config = dict(
    model='multi-label image tagger',
    dataset='photos of plants, animals and fungi (iNaturalist)',
    train_examples=77898,
    image_size=32,
    crop_scale_min=0.5,
    horizontal_flip=False,
    color_jitter=0.1,
    arch='resmlp',
    norm='layernorm',
    norm_position='pre',
    hidden_act='gelu',
    mlp_ratio=3,
    parallel_block=False,
    inner_norm=False,
    drop_path=0.15,
    patch_size=[4, 4],
    conv_stem=False,
    layers=6,
    width=320,
    num_labels=75,
    init='trunc_normal_002',
    residual_init='zero_last',
    optimizer='adamw',
    learning_rate=0.0015,
    beta1=0.9,
    beta2=0.95,
    eps=1e-08,
    gradient_centralization=True,
    max_steps=40000,
    batch_size=128,
    epochs=65.7,
    lr_schedule='linear',
    final_lr_fraction=0,
    warmup_steps=2000,
    weight_decay=0.0,
)
Rows from block 3 of a small multi-label image tagger, named by matrix and row number. Rows with one number belong to one neuron. Each number is 200 + 20 x the weight over its row's rms, rounded and kept within 0 to 999. All counts start at 0.
After each neuron's rows are labels from the 100 images, of 14976, where the neuron reaches its highest value: "responds to" is what is common among them. Only what is clearly more common there than usual is listed. The data: photos of plants, animals and fungi (iNaturalist). In brackets: how many of the 100.
# fc1: MLP up (model.blocks.3.mlp.fc1.weight, 960x320), inputs 0-79
# fc2: MLP down (model.blocks.3.mlp.fc2.weight, 320x960, transposed), outputs 0-79

fc1.392,185,209,168,186,176,203,166,229,196,191,206,172,211,216,202,174,201,206,210,205,194,215,206,196,190,194,180,213,184,222,167,225,217,229,210,141,175,208,204,185,220,208,195,188,232,208,260,188,193,207,199,209,199,201,185,217,198,213,198,190,240,211,183,227,201,215,208,208,219,176,209,210,192,200,203,221,177,215,186,206
fc2.392,196,212,211,176,203,199,219,197,216,205,213,194,210,233,204,212,186,203,176,178,198,189,242,229,219,171,242,178,221,213,213,190,188,160,179,214,194,212,231,182,194,202,205,160,190,184,188,183,205,214,216,194,190,179,179,228,175,240,201,196,198,197,215,208,210,191,193,194,194,232,195,213,187,190,208,202,213,172,182,200
responds to: order Passeriformes (70)

fc1.38,223,189,195,199,191,209,189,180,194,226,205,207,217,226,207,204,241,200,176,205,193,199,200,190,252,219,194,245,205,214,171,188,224,155,209,178,258,221,242,219,206,213,184,211,168,199,193,178,205,187,164,179,210,149,212,206,218,193,214,164,193,198,191,225,171,193,224,198,213,170,193,213,220,201,218,178,168,179,193,213
fc2.38,198,177,195,169,241,207,201,207,181,200,214,240,211,193,196,192,186,175,212,204,210,194,197,211,202,204,240,216,207,159,202,235,198,203,183,229,179,187,186,182,170,202,206,163,224,218,199,190,190,217,239,197,189,174,208,212,191,223,232,211,175,205,196,152,200,191,194,169,210,224,173,266,194,234,195,194,200,198,210,197
responds to: phylum Chordata (99); class Aves (98); order Charadriiformes (36)

fc1.450,209,178,187,190,205,194,191,217,194,205,199,206,213,216,189,201,210,215,203,167,188,160,181,204,219,186,213,193,199,171,199,197,200,188,199,180,234,206,184,204,201,205,171,227,197,208,214,215,224,207,200,175,221,169,177,221,218,187,169,203,181,180,208,241,165,220,207,165,202,201,170,207,196,204,203,200,147,227,193,185
fc2.450,228,207,203,234,184,194,204,172,216,186,155,203,183,229,198,215,208,166,211,228,249,211,200,211,199,181,198,212,202,226,215,200,178,233,202,224,192,198,195,167,215,194,206,202,187,197,172,223,166,225,181,209,220,217,182,192,218,213,199,205,200,236,206,192,189,243,211,225,153,172,206,194,205,184,204,212,202,206,216,187
responds to: order Passeriformes (62)

fc1.513,212,186,186,172,214,220,197,200,190,203,218,198,215,221,175,199,170,206,185,208,165,181,173,225,251,173,198,168,207,202,194,197,225,203,194,206,218,185,193,215,197,203,186,203,180,216,207,195,197,181,206,193,214,209,191,198,192,183,225,203,183,185,189,210,202,209,225,213,196,176,174,212,215,199,211,195,174,210,208,194
fc2.513,174,190,203,184,185,197,205,233,234,171,207,169,202,185,205,214,203,193,206,179,229,201,206,200,211,181,202,196,170,210,195,183,194,177,187,185,185,213,179,204,194,208,172,180,196,187,173,178,245,197,196,201,217,198,199,214,229,242,176,199,190,160,207,248,202,169,190,200,191,194,163,192,219,214,190,192,207,201,171,200
responds to: order Passeriformes (53)

fc1.314,220,207,178,217,190,205,253,183,242,189,166,196,188,223,207,215,213,196,196,211,218,161,208,208,218,183,194,225,167,236,185,207,196,200,211,205,215,196,190,193,193,216,225,203,223,200,191,190,197,202,173,196,197,217,204,208,211,218,198,183,210,186,216,228,163,254,222,221,180,202,197,200,201,177,221,213,176,198,189,214
fc2.314,196,181,215,177,218,196,179,207,192,241,242,193,221,213,205,196,224,209,235,186,219,206,212,201,195,213,220,203,199,215,210,239,185,163,187,181,169,193,190,196,198,204,182,235,194,171,228,182,215,190,229,171,234,220,233,224,183,162,201,194,223,163,164,200,188,167,165,160,212,216,187,257,172,194,219,208,171,196,209,205
responds to: order Passeriformes (54)

fc1.638,158,193,217,172,200,201,233,233,230,231,209,179,190,174,201,222,199,204,234,212,225,210,186,152,198,205,179,186,177,204,211,174,206,216,178,197,222,177,240,192,183,253,187,169,200,209,230,205,220,202,208,166,189,188,235,177,186,224,189,224,194,199,205,210,201,192,194,180,212,175,161,205,221,195,206,156,180,212,170,164
fc2.638,158,192,197,192,186,228,193,215,210,201,197,187,193,200,191,237,203,233,214,144,222,194,232,183,235,209,202,195,193,208,222,201,172,192,209,153,214,200,191,197,192,208,190,169,185,161,188,189,245,183,207,144,212,170,206,187,205,243,183,203,214,173,197,218,236,162,172,171,177,204,212,188,188,194,233,177,185,178,167,215
responds to: phylum Arthropoda (63); class Insecta (61); order Odonata (36)

fc1.228,231,193,195,211,200,215,215,194,182,191,201,198,218,195,185,187,217,195,230,176,221,179,233,178,203,164,217,246,193,209,251,210,198,205,202,201,193,204,193,207,228,179,221,192,204,214,253,200,196,205,215,178,235,197,214,199,198,174,188,215,202,212,202,191,213,213,199,192,174,229,185,221,195,213,212,214,223,192,184,221
fc2.228,205,205,214,173,245,192,222,196,206,221,198,197,195,212,177,175,180,209,217,217,214,198,220,241,165,224,216,195,169,176,172,241,183,195,227,239,199,187,216,210,205,199,210,256,221,204,219,188,172,248,186,188,220,204,204,213,211,171,205,192,211,208,179,213,185,221,198,175,206,173,224,221,196,197,182,226,180,150,191,213
responds to: class Aves (88); order Passeriformes (56)

fc1.530,166,194,190,233,205,193,221,241,218,209,207,217,217,201,211,238,213,190,193,201,199,214,196,238,186,198,168,190,191,188,183,214,200,206,172,190,186,180,234,206,197,194,194,185,221,208,193,218,181,196,217,197,212,220,193,204,197,258,187,218,194,223,184,180,217,206,202,191,201,225,194,170,202,202,204,190,164,189,214,163
fc2.530,236,211,209,229,209,226,207,184,179,206,184,222,177,219,176,191,198,189,217,202,229,227,196,164,137,206,148,231,225,205,194,206,191,220,213,217,197,208,198,196,191,214,205,223,196,197,206,219,221,187,189,233,186,248,217,215,215,161,195,214,220,232,216,217,188,218,211,190,213,191,190,187,215,211,223,216,207,215,241,184
responds to: kingdom Plantae (52); phylum Tracheophyta (52); class Magnoliopsida (45)

fc1.674,177,210,198,199,217,207,176,199,183,200,209,203,174,216,195,172,247,225,200,200,217,236,191,237,193,249,193,235,188,174,198,199,259,207,214,197,244,194,193,198,228,211,168,198,208,183,229,204,198,214,176,197,204,193,186,217,211,182,214,174,213,197,191,204,237,201,210,188,193,170,211,215,207,210,192,225,199,197,187,197
fc2.674,184,203,196,174,181,234,200,209,219,191,201,192,178,199,195,239,210,208,200,155,213,201,245,183,242,193,217,207,233,200,218,180,177,173,178,184,191,215,218,185,188,186,195,155,175,179,185,175,241,190,207,159,216,180,210,179,209,258,191,196,223,168,211,216,224,179,205,185,172,232,205,188,207,167,230,150,199,188,188,218
responds to: phylum Chordata (96); class Aves (92); order Anseriformes (30); family: Anatidae (30)

fc1.324,206,189,220,188,177,196,224,197,207,183,202,170,230,169,199,181,207,185,223,218,183,207,210,200,193,260,175,223,219,199,205,169,198,254,204,210,225,173,202,195,139,186,177,206,206,223,191,182,203,170,238,178,219,203,198,213,192,200,215,237,204,221,204,219,187,194,244,181,212,170,181,220,197,181,196,184,181,245,200,216
fc2.324,216,184,160,185,228,187,196,174,181,191,226,205,248,205,180,192,202,170,184,217,208,190,223,209,178,225,209,205,192,217,162,244,197,201,203,167,189,231,196,177,175,215,213,198,209,228,170,190,176,205,212,206,189,169,220,212,170,230,186,193,182,194,167,202,194,183,187,168,206,223,225,188,199,187,172,207,198,171,194,184
responds to: phylum Arthropoda (79); class Insecta (77)

fc1.653,213,195,193,235,180,217,156,185,170,207,213,205,219,195,216,196,184,196,191,195,187,228,188,218,218,175,213,175,202,242,172,168,243,164,155,191,208,213,170,168,217,190,217,198,147,208,163,217,213,186,200,223,223,209,180,196,123,186,194,225,216,182,237,187,229,216,161,200,177,228,194,195,202,210,218,188,232,244,202,195
fc2.653,194,204,198,228,197,233,221,196,199,211,214,206,210,221,186,216,175,214,189,187,193,189,237,188,262,186,249,198,211,195,195,222,183,173,213,189,221,202,208,212,178,197,215,192,203,176,202,188,194,202,185,201,197,203,165,195,236,193,186,192,233,207,188,185,204,204,207,222,205,194,209,242,189,191,266,209,173,211,197,168
responds to: class Aves (99); phylum Chordata (99); order Accipitriformes (41); family: Accipitridae (33)

fc1.659,189,194,219,167,219,194,160,187,174,198,224,165,178,172,186,206,201,196,220,199,189,197,267,180,187,207,210,188,181,209,177,222,200,230,184,189,237,215,159,208,232,182,194,189,208,209,211,185,208,213,212,199,173,185,201,201,198,194,227,219,218,189,188,172,195,179,234,200,241,170,209,208,192,186,186,208,172,198,164,227
fc2.659,220,177,195,160,205,191,206,190,180,173,213,201,218,229,220,233,207,182,213,170,182,221,190,208,194,199,173,156,167,215,208,222,186,220,215,178,210,189,206,171,173,185,195,187,231,187,171,209,165,191,228,166,196,189,183,199,220,208,205,200,198,243,172,190,229,202,197,200,216,200,228,148,217,206,183,220,181,159,202,206
responds to: order Odonata (42)

fc1.551,190,219,207,209,198,202,168,209,201,202,198,173,191,210,161,213,182,213,224,197,207,214,193,149,198,185,175,201,166,253,162,225,207,236,204,202,224,183,227,195,206,225,211,187,190,192,221,216,244,183,162,185,179,196,201,192,182,202,211,213,206,199,217,210,214,191,176,187,220,183,194,177,206,189,207,208,193,213,194,217
fc2.551,181,198,199,186,175,220,213,214,217,192,188,176,188,203,206,228,216,221,200,136,218,200,231,177,216,203,204,205,210,219,209,197,189,197,192,171,195,210,206,187,202,187,195,156,177,184,193,183,240,187,200,155,193,171,219,191,204,274,198,184,219,180,205,220,222,152,198,188,187,227,199,183,199,178,220,151,210,178,165,230
responds to: order Odonata (26)

fc1.373,199,195,192,194,198,199,182,221,198,162,198,198,186,196,210,232,229,217,201,173,183,169,176,238,193,236,228,212,171,205,200,159,222,192,174,180,244,207,187,214,193,228,178,175,170,214,210,188,212,192,228,199,197,191,229,204,204,198,204,199,209,150,198,209,186,182,217,185,199,224,193,218,196,213,203,182,162,227,187,224
fc2.373,186,214,198,191,177,164,195,217,198,171,205,201,222,202,229,218,233,207,198,185,196,222,192,217,228,193,193,185,204,216,167,210,165,173,212,213,179,191,163,222,211,195,199,182,196,219,167,198,211,194,200,219,201,240,213,198,207,170,207,195,178,179,202,225,207,172,194,220,180,182,201,189,220,179,191,190,193,187,202,215
responds to: class Insecta (83); phylum Arthropoda (83); order Lepidoptera (80); family: Nymphalidae (32)

fc1.700,200,189,180,210,201,207,209,210,220,214,148,178,187,227,166,186,210,194,211,176,206,196,218,186,171,193,186,171,193,230,195,184,215,220,189,194,194,186,192,146,222,207,216,193,180,221,226,241,205,228,181,178,209,215,196,209,193,242,211,237,211,210,221,188,223,179,176,186,200,238,176,186,177,214,193,183,177,206,186,239
fc2.700,188,197,193,201,190,242,204,204,208,230,191,195,182,211,198,234,224,216,179,156,224,191,239,183,206,209,215,214,205,209,225,222,190,192,193,182,178,205,206,197,210,192,186,175,187,193,221,196,229,179,194,158,211,184,219,197,203,256,207,193,252,201,197,210,218,166,210,191,191,250,218,200,202,197,238,181,192,181,186,219
responds to: kingdom Plantae (32); phylum Tracheophyta (32); class Magnoliopsida (27)

fc1.266,172,208,188,235,169,204,211,251,220,161,175,217,201,201,198,195,175,204,216,184,224,221,186,192,204,201,192,179,199,179,206,180,191,226,182,168,228,207,198,192,216,218,213,188,212,151,236,210,188,191,237,203,197,240,192,213,228,188,199,185,208,190,200,211,184,212,164,199,240,200,219,173,188,202,216,195,179,198,185,204
fc2.266,185,188,192,175,176,198,187,205,210,155,181,215,218,221,207,215,193,212,179,165,201,217,220,208,200,227,184,193,189,224,215,197,211,201,207,191,181,207,206,183,210,204,185,179,207,199,153,194,190,217,213,177,223,192,233,202,232,215,174,152,195,166,188,196,211,165,164,179,175,224,235,169,170,165,189,190,196,183,193,226
responds to: class Insecta (93); phylum Arthropoda (93); order Lepidoptera (72); family: Nymphalidae (55)

fc1.708,197,190,217,201,217,237,166,186,203,234,211,200,162,145,211,236,196,206,215,212,200,171,221,189,201,182,220,188,204,154,265,215,171,201,197,219,176,217,201,186,193,171,181,221,206,187,177,195,211,205,197,197,212,198,243,198,219,205,213,236,200,195,195,208,175,209,208,210,174,218,210,209,198,206,192,192,213,198,199,189
fc2.708,192,218,195,175,197,239,195,179,204,206,221,198,197,182,197,195,168,190,172,221,166,240,245,189,242,164,238,221,236,194,212,170,197,169,196,213,195,217,206,203,184,186,217,206,182,201,183,185,202,184,192,193,215,212,169,166,204,226,181,191,227,209,204,178,207,192,211,207,190,199,215,210,215,178,241,171,209,209,225,187
responds to: class Aves (86); order Anseriformes (40); family: Anatidae (40)

fc1.378,201,184,185,148,188,225,188,208,183,212,206,207,201,198,182,200,213,191,180,190,195,220,208,194,191,211,188,208,215,217,195,141,214,233,214,222,218,212,205,202,212,208,267,215,171,204,227,187,195,186,212,185,232,217,198,191,197,201,219,213,217,222,266,186,242,176,242,201,199,185,198,210,222,193,193,216,192,177,187,224
fc2.378,237,189,178,235,223,245,200,186,175,253,187,198,189,202,180,187,214,203,213,169,223,189,227,186,172,192,197,187,230,207,190,259,178,237,226,185,196,194,185,207,203,168,199,217,192,224,247,227,223,189,206,191,186,196,193,171,225,195,194,210,252,214,184,180,228,187,206,200,192,211,214,219,211,214,247,197,231,186,205,204
responds to: kingdom Plantae (85); phylum Tracheophyta (85); class Magnoliopsida (74)

fc1.270,198,194,225,209,180,217,177,237,197,205,187,173,203,206,188,193,205,210,198,192,204,181,192,206,196,221,200,199,200,215,202,167,203,195,204,208,218,175,197,182,184,176,200,182,208,208,218,216,196,204,161,199,204,213,211,211,176,230,230,265,214,204,243,167,229,197,221,200,200,242,197,193,205,229,199,204,213,204,219,187
fc2.270,181,200,203,190,178,235,217,222,229,211,174,192,167,211,191,221,208,229,206,144,213,184,233,163,211,195,201,208,231,213,214,205,189,182,195,188,204,226,213,186,206,179,203,166,170,157,213,201,228,186,192,163,217,186,192,206,220,249,179,178,216,169,209,243,227,167,194,206,174,217,199,188,198,186,229,179,195,200,184,225
responds to: phylum Tracheophyta (29); kingdom Plantae (29)

fc1.767,218,183,220,199,219,200,211,199,174,202,206,193,196,189,221,193,244,217,177,195,221,202,207,179,203,215,231,234,237,191,256,196,198,215,195,196,193,197,169,199,213,177,194,187,142,204,233,209,195,192,189,187,224,198,183,201,198,183,230,241,202,199,235,205,252,203,241,197,196,194,177,220,223,189,209,196,213,207,222,211
fc2.767,202,209,197,185,202,197,202,213,214,215,191,170,192,217,194,187,158,225,180,172,180,170,214,200,225,196,251,181,196,206,212,225,204,172,201,197,236,242,192,203,212,214,206,210,202,194,220,154,224,204,197,187,185,217,234,222,215,211,182,183,227,169,194,245,172,173,185,192,193,168,218,236,192,160,228,208,188,206,174,225
responds to: phylum Chordata (98); class Aves (94)

fc1.161,215,234,197,206,218,247,208,178,223,217,186,213,164,175,189,216,205,202,211,190,183,196,258,159,218,219,207,228,216,182,242,190,222,208,213,195,213,212,200,195,174,178,202,199,213,193,174,197,195,212,186,212,214,196,244,167,214,205,192,205,207,191,215,184,192,217,195,223,182,240,213,207,195,190,216,178,211,206,198,260
fc2.161,200,202,210,186,217,222,221,198,181,204,207,242,220,230,186,217,179,198,219,175,206,190,209,201,264,186,258,193,202,205,217,207,205,177,188,233,199,207,185,195,185,195,221,187,217,195,181,186,204,192,210,189,222,193,186,191,229,213,168,189,192,205,184,175,215,209,188,195,207,192,200,254,195,180,243,184,186,207,219,174
responds to: class Aves (91); order Charadriiformes (32); order: Anseriformes (28); family: Anatidae (28)

fc1.603,209,201,193,258,160,217,231,226,209,248,193,186,196,177,204,198,191,216,185,199,214,190,196,200,198,174,221,226,214,191,229,213,200,199,201,194,189,229,231,204,176,177,182,211,173,215,231,203,179,227,201,236,222,193,217,198,193,198,197,219,205,179,212,221,202,248,194,204,191,226,208,208,201,220,193,193,237,228,215,208
fc2.603,173,184,205,186,189,205,214,216,211,194,208,176,191,216,189,216,192,205,206,145,203,181,237,202,205,221,231,195,190,205,209,206,186,182,156,170,208,215,215,172,213,192,185,173,186,177,210,172,231,198,212,148,197,172,205,213,209,238,195,191,219,176,217,223,221,162,199,166,182,220,204,200,186,158,212,177,179,205,160,221
responds to: phylum Chordata (94); class Aves (91)

fc1.516,193,208,260,186,222,188,212,200,167,205,227,204,200,204,208,180,184,209,211,198,191,228,192,212,173,186,198,155,233,188,220,195,184,200,204,164,221,179,192,207,222,221,181,203,171,194,201,177,224,194,199,168,207,194,222,222,210,183,216,245,207,181,213,179,210,195,196,186,202,192,209,214,207,223,179,202,178,202,183,189
fc2.516,195,179,195,181,198,219,198,188,213,206,184,173,177,207,201,230,229,235,196,153,225,189,249,179,241,212,220,214,191,212,192,199,212,182,199,191,205,217,232,202,207,195,182,204,190,183,209,185,247,187,198,150,199,171,250,208,194,224,199,198,233,179,192,225,213,152,200,195,204,208,218,215,222,166,217,180,219,195,163,214
responds to: order Charadriiformes (29)

fc1.742,213,192,198,229,174,226,198,185,175,238,220,208,174,218,216,229,228,192,178,199,192,238,203,182,254,185,196,182,213,237,168,173,194,181,150,192,188,181,179,169,213,191,201,195,164,200,168,230,202,161,200,197,213,219,192,169,152,189,210,225,205,186,189,165,233,224,201,228,184,181,187,186,218,199,245,200,206,219,220,194
fc2.742,196,221,220,215,207,243,206,209,225,193,211,210,197,184,186,219,154,210,201,195,210,199,227,206,250,172,250,209,195,180,191,190,201,155,178,226,225,223,233,211,175,235,180,174,220,181,188,218,229,229,189,238,219,226,180,182,216,207,184,210,197,181,204,173,199,216,204,211,213,197,196,244,176,197,242,176,187,249,204,151
responds to: class Aves (100); phylum Chordata (100); order Accipitriformes (41); family: Accipitridae (30)

fc1.152,187,220,201,207,168,188,201,230,212,221,236,192,239,198,209,187,213,207,199,207,198,221,173,214,187,213,156,182,206,218,235,159,178,156,219,172,192,173,226,205,200,205,210,201,160,188,219,219,210,199,177,208,201,199,198,195,186,192,208,208,186,229,204,203,206,170,201,186,189,179,188,190,189,224,177,191,232,192,204,221
fc2.152,210,204,196,168,206,178,222,192,189,198,212,155,192,189,222,186,247,176,194,176,173,200,221,197,206,195,195,181,220,219,188,224,179,202,167,194,179,211,218,206,216,197,177,190,199,208,202,178,242,208,196,185,167,198,208,207,188,242,207,195,210,221,177,227,189,165,199,193,206,193,216,199,229,178,183,196,185,195,169,213
responds to: phylum Tracheophyta (25); kingdom Plantae (25)

fc1.428,200,210,194,189,141,190,197,220,204,205,226,204,216,222,191,197,164,224,185,191,215,177,172,211,205,191,203,164,184,185,222,190,195,186,225,213,239,210,154,198,196,224,200,205,205,169,248,185,194,190,184,189,191,197,190,223,220,174,202,195,190,176,228,197,195,194,206,182,195,232,196,208,197,237,198,190,230,191,170,215
fc2.428,187,214,199,196,195,202,183,221,217,182,204,187,193,208,191,206,200,219,207,147,233,183,222,185,223,199,194,213,182,203,190,221,193,194,184,186,224,232,222,190,195,226,181,173,205,180,178,200,234,204,184,192,218,161,210,200,226,242,154,182,193,170,181,220,204,172,177,181,216,205,197,192,206,201,198,185,187,201,148,199
responds to: order Passeriformes (51)

fc1.46,153,204,185,182,196,184,183,212,179,224,213,187,202,222,211,220,202,231,236,189,183,221,175,205,222,214,190,185,201,207,189,238,179,222,200,206,220,158,212,204,194,243,189,187,186,202,207,221,211,185,184,152,191,188,216,185,207,185,221,205,209,202,181,209,218,182,205,179,244,169,193,212,217,206,201,201,158,180,179,184
fc2.46,176,210,210,201,171,218,209,211,226,192,184,189,183,205,204,244,209,226,192,132,228,191,227,172,223,200,216,216,181,212,196,184,202,188,199,182,206,205,200,187,190,218,186,170,194,173,190,172,236,200,202,172,188,165,236,203,210,254,203,179,227,168,192,191,205,153,199,194,193,229,205,197,201,184,213,173,213,196,164,230
responds to: order Charadriiformes (26)

fc1.411,213,208,232,194,204,227,192,191,175,209,209,195,225,199,196,182,226,210,201,196,208,225,246,162,213,238,193,202,221,225,205,173,156,185,207,207,192,196,213,206,199,195,210,215,175,187,178,223,220,161,165,181,188,230,225,208,198,179,219,221,229,220,241,223,197,172,231,219,192,191,200,220,234,211,216,213,202,175,206,181
fc2.411,203,191,194,197,215,202,219,204,132,227,217,197,196,186,209,201,197,193,211,153,214,186,188,216,196,213,189,192,225,196,210,211,188,221,208,164,184,200,170,188,177,179,196,182,210,209,214,202,188,186,276,202,207,176,200,184,217,225,189,193,189,192,182,192,243,188,169,191,177,244,211,197,189,232,182,196,199,179,200,199
responds to: kingdom Plantae (81); phylum Tracheophyta (81); order Asparagales (32); family: Asparagaceae (32)

fc1.124,170,210,194,221,174,198,182,238,189,200,213,188,233,222,164,203,198,213,232,188,240,195,184,200,179,180,177,235,161,231,159,218,189,231,193,185,226,171,239,206,194,240,192,171,202,183,257,182,204,197,220,203,191,200,215,189,210,205,187,208,208,187,193,214,204,213,224,187,220,167,198,187,210,233,206,200,180,216,194,193
fc2.124,171,197,200,183,177,219,223,217,225,185,185,182,179,207,205,228,212,225,192,135,212,197,235,183,222,200,208,202,212,215,201,186,197,177,179,177,203,214,203,184,205,198,201,154,181,170,188,181,234,187,208,160,197,179,202,197,210,267,189,179,216,175,201,223,222,156,192,198,191,229,193,184,193,168,222,159,201,194,169,225
responds to: phylum Arthropoda (63); class Insecta (62); order Lepidoptera (39)

fc1.10,210,190,188,183,204,216,195,182,183,201,214,214,185,192,182,221,217,194,172,192,191,220,213,199,268,192,184,199,233,245,168,165,198,193,150,191,189,178,203,195,229,183,217,199,162,199,171,216,203,168,193,214,243,208,188,164,193,199,198,212,209,189,206,169,217,205,209,221,201,152,183,200,245,190,259,176,184,199,221,197
fc2.10,193,198,187,188,210,242,186,211,201,217,219,189,220,211,188,189,167,210,177,214,190,210,220,214,227,186,235,193,216,182,217,204,202,158,191,207,217,215,229,199,205,211,194,185,197,225,214,191,228,223,204,190,220,219,196,205,206,206,179,204,221,204,193,157,200,234,196,144,206,198,215,247,195,169,241,181,175,244,198,157
responds to: class Aves (99); phylum Chordata (99); order Anseriformes (45); family: Anatidae (45)

fc1.312,185,206,205,193,179,207,165,218,197,214,187,203,209,173,173,211,224,210,170,185,204,177,198,211,185,203,209,222,205,216,180,179,220,239,212,200,233,212,182,215,193,205,216,198,224,229,229,218,189,208,187,216,206,198,184,217,178,259,231,239,226,217,192,187,216,221,195,215,207,196,193,193,218,251,230,187,209,211,209,205
fc2.312,169,204,196,191,181,213,218,220,205,186,199,179,198,214,200,219,192,221,207,146,208,197,235,185,233,193,212,200,209,208,194,191,195,185,172,167,207,211,205,185,190,215,202,150,170,172,183,171,240,172,204,166,195,182,187,200,208,249,177,189,222,169,205,222,216,172,196,195,183,212,189,185,200,174,232,162,207,204,170,217
responds to: kingdom Plantae (49); phylum Tracheophyta (49); class Magnoliopsida (38)

fc1.453,221,206,207,172,208,203,217,192,221,193,180,182,175,147,186,193,188,207,184,196,169,238,234,166,219,137,184,183,203,238,204,185,183,233,208,188,193,194,207,192,189,212,224,194,205,213,189,184,220,187,167,210,204,240,202,180,188,202,204,235,210,183,227,208,189,210,179,233,222,232,205,180,201,185,214,197,166,208,200,203
fc2.453,195,202,216,208,184,190,193,219,224,151,207,197,189,190,204,206,200,200,186,212,216,192,221,222,201,204,174,207,162,210,186,198,197,216,184,189,202,199,185,188,211,238,181,180,213,201,152,185,194,199,241,194,207,205,202,187,194,214,195,194,181,166,180,224,199,171,174,163,180,207,199,162,224,184,191,210,183,203,205,210
responds to: class Insecta (87); phylum Arthropoda (87); order Lepidoptera (83)

fc1.251,160,200,247,212,216,205,180,214,202,232,199,204,189,190,195,197,189,228,216,216,194,196,181,203,209,202,215,222,199,159,236,212,211,242,200,205,226,188,195,220,211,197,162,206,220,226,244,180,215,225,196,183,200,176,242,227,182,197,198,214,196,200,190,188,185,219,197,177,169,188,207,220,202,195,214,149,170,225,188,183
fc2.251,184,201,189,198,176,232,211,210,215,191,194,184,193,211,182,233,188,214,203,159,236,191,242,163,242,174,211,197,199,205,217,211,189,187,183,172,204,203,185,188,193,214,187,143,189,170,172,183,227,193,209,156,197,165,207,181,209,259,198,189,204,182,185,213,224,170,176,197,183,232,207,187,190,182,233,170,199,196,170,209
responds to: phylum Chordata (93); class Aves (90); order Charadriiformes (26)

fc1.300,207,210,206,197,211,198,201,220,213,214,215,158,199,204,220,194,213,206,222,198,204,238,200,191,185,205,210,226,218,224,232,210,238,191,207,196,196,211,231,214,202,197,174,166,189,199,267,186,178,206,180,204,194,166,199,208,189,195,211,215,215,210,217,221,214,182,205,202,206,140,185,204,202,202,188,213,199,218,205,222
fc2.300,182,196,183,178,214,171,233,216,200,213,214,170,193,189,222,209,201,199,205,174,198,178,216,212,210,161,245,194,208,202,186,214,194,176,175,204,192,216,175,193,179,179,220,212,215,175,206,183,224,208,207,191,174,155,199,206,199,262,190,199,188,189,187,225,184,181,222,197,195,216,186,193,199,187,210,162,203,183,164,211
responds to: order Passeriformes (61)

fc1.248,210,198,196,167,199,230,198,194,189,203,205,192,219,210,187,200,214,205,205,199,208,224,233,168,227,204,206,209,216,235,181,168,159,184,202,216,203,211,232,207,206,198,228,219,182,179,176,218,221,161,205,173,188,218,213,193,196,187,198,230,223,212,220,237,187,178,222,230,210,182,202,214,229,201,212,214,216,171,209,200
fc2.248,216,203,205,194,234,207,178,194,152,226,203,190,197,182,210,192,190,183,203,177,209,208,180,215,185,221,161,189,224,201,220,214,189,247,213,181,197,187,183,199,205,196,189,191,218,202,232,230,191,185,261,193,201,190,206,182,217,197,212,190,195,182,180,188,232,190,176,203,193,235,237,199,196,222,169,218,198,179,208,190
responds to: kingdom Plantae (66); phylum Tracheophyta (66); class Magnoliopsida (41)

fc1.292,214,189,203,169,167,201,141,182,211,188,204,191,180,219,241,195,192,193,173,192,216,223,195,174,191,185,181,218,145,231,173,173,192,181,186,213,187,165,213,158,184,216,183,207,222,201,170,229,207,182,200,164,186,218,179,186,165,199,192,194,206,216,198,163,187,214,206,226,246,226,208,138,209,187,195,200,218,192,205,179
fc2.292,219,204,211,189,216,166,223,161,176,199,197,200,218,182,195,208,217,195,189,204,203,208,158,202,187,207,186,196,219,212,190,214,217,228,198,206,175,212,224,217,214,187,229,196,193,227,160,211,162,229,217,205,203,208,216,162,225,197,202,193,199,204,180,171,198,194,194,182,189,192,204,174,206,216,166,176,188,210,220,210
responds to: phylum Arthropoda (84); class Insecta (78); order Lepidoptera (40)

fc1.381,204,211,192,232,160,207,226,205,213,187,192,207,197,231,205,266,216,189,202,188,199,206,180,184,207,220,210,214,187,186,221,201,225,182,205,215,177,209,235,217,192,195,180,204,179,190,226,222,188,203,228,183,187,184,236,216,212,204,209,185,205,174,210,202,183,230,214,199,179,178,206,178,189,199,185,194,233,197,211,211
fc2.381,228,185,224,203,199,196,202,191,206,181,176,204,214,198,201,186,220,181,225,216,245,200,198,212,166,236,160,194,198,218,183,190,205,198,213,201,181,191,187,179,196,243,207,214,170,211,162,207,196,203,202,232,214,226,159,200,190,157,198,170,184,221,190,224,211,201,162,213,176,187,201,162,218,199,167,223,185,183,189,198
responds to: class Insecta (83); phylum Arthropoda (83); order Lepidoptera (40)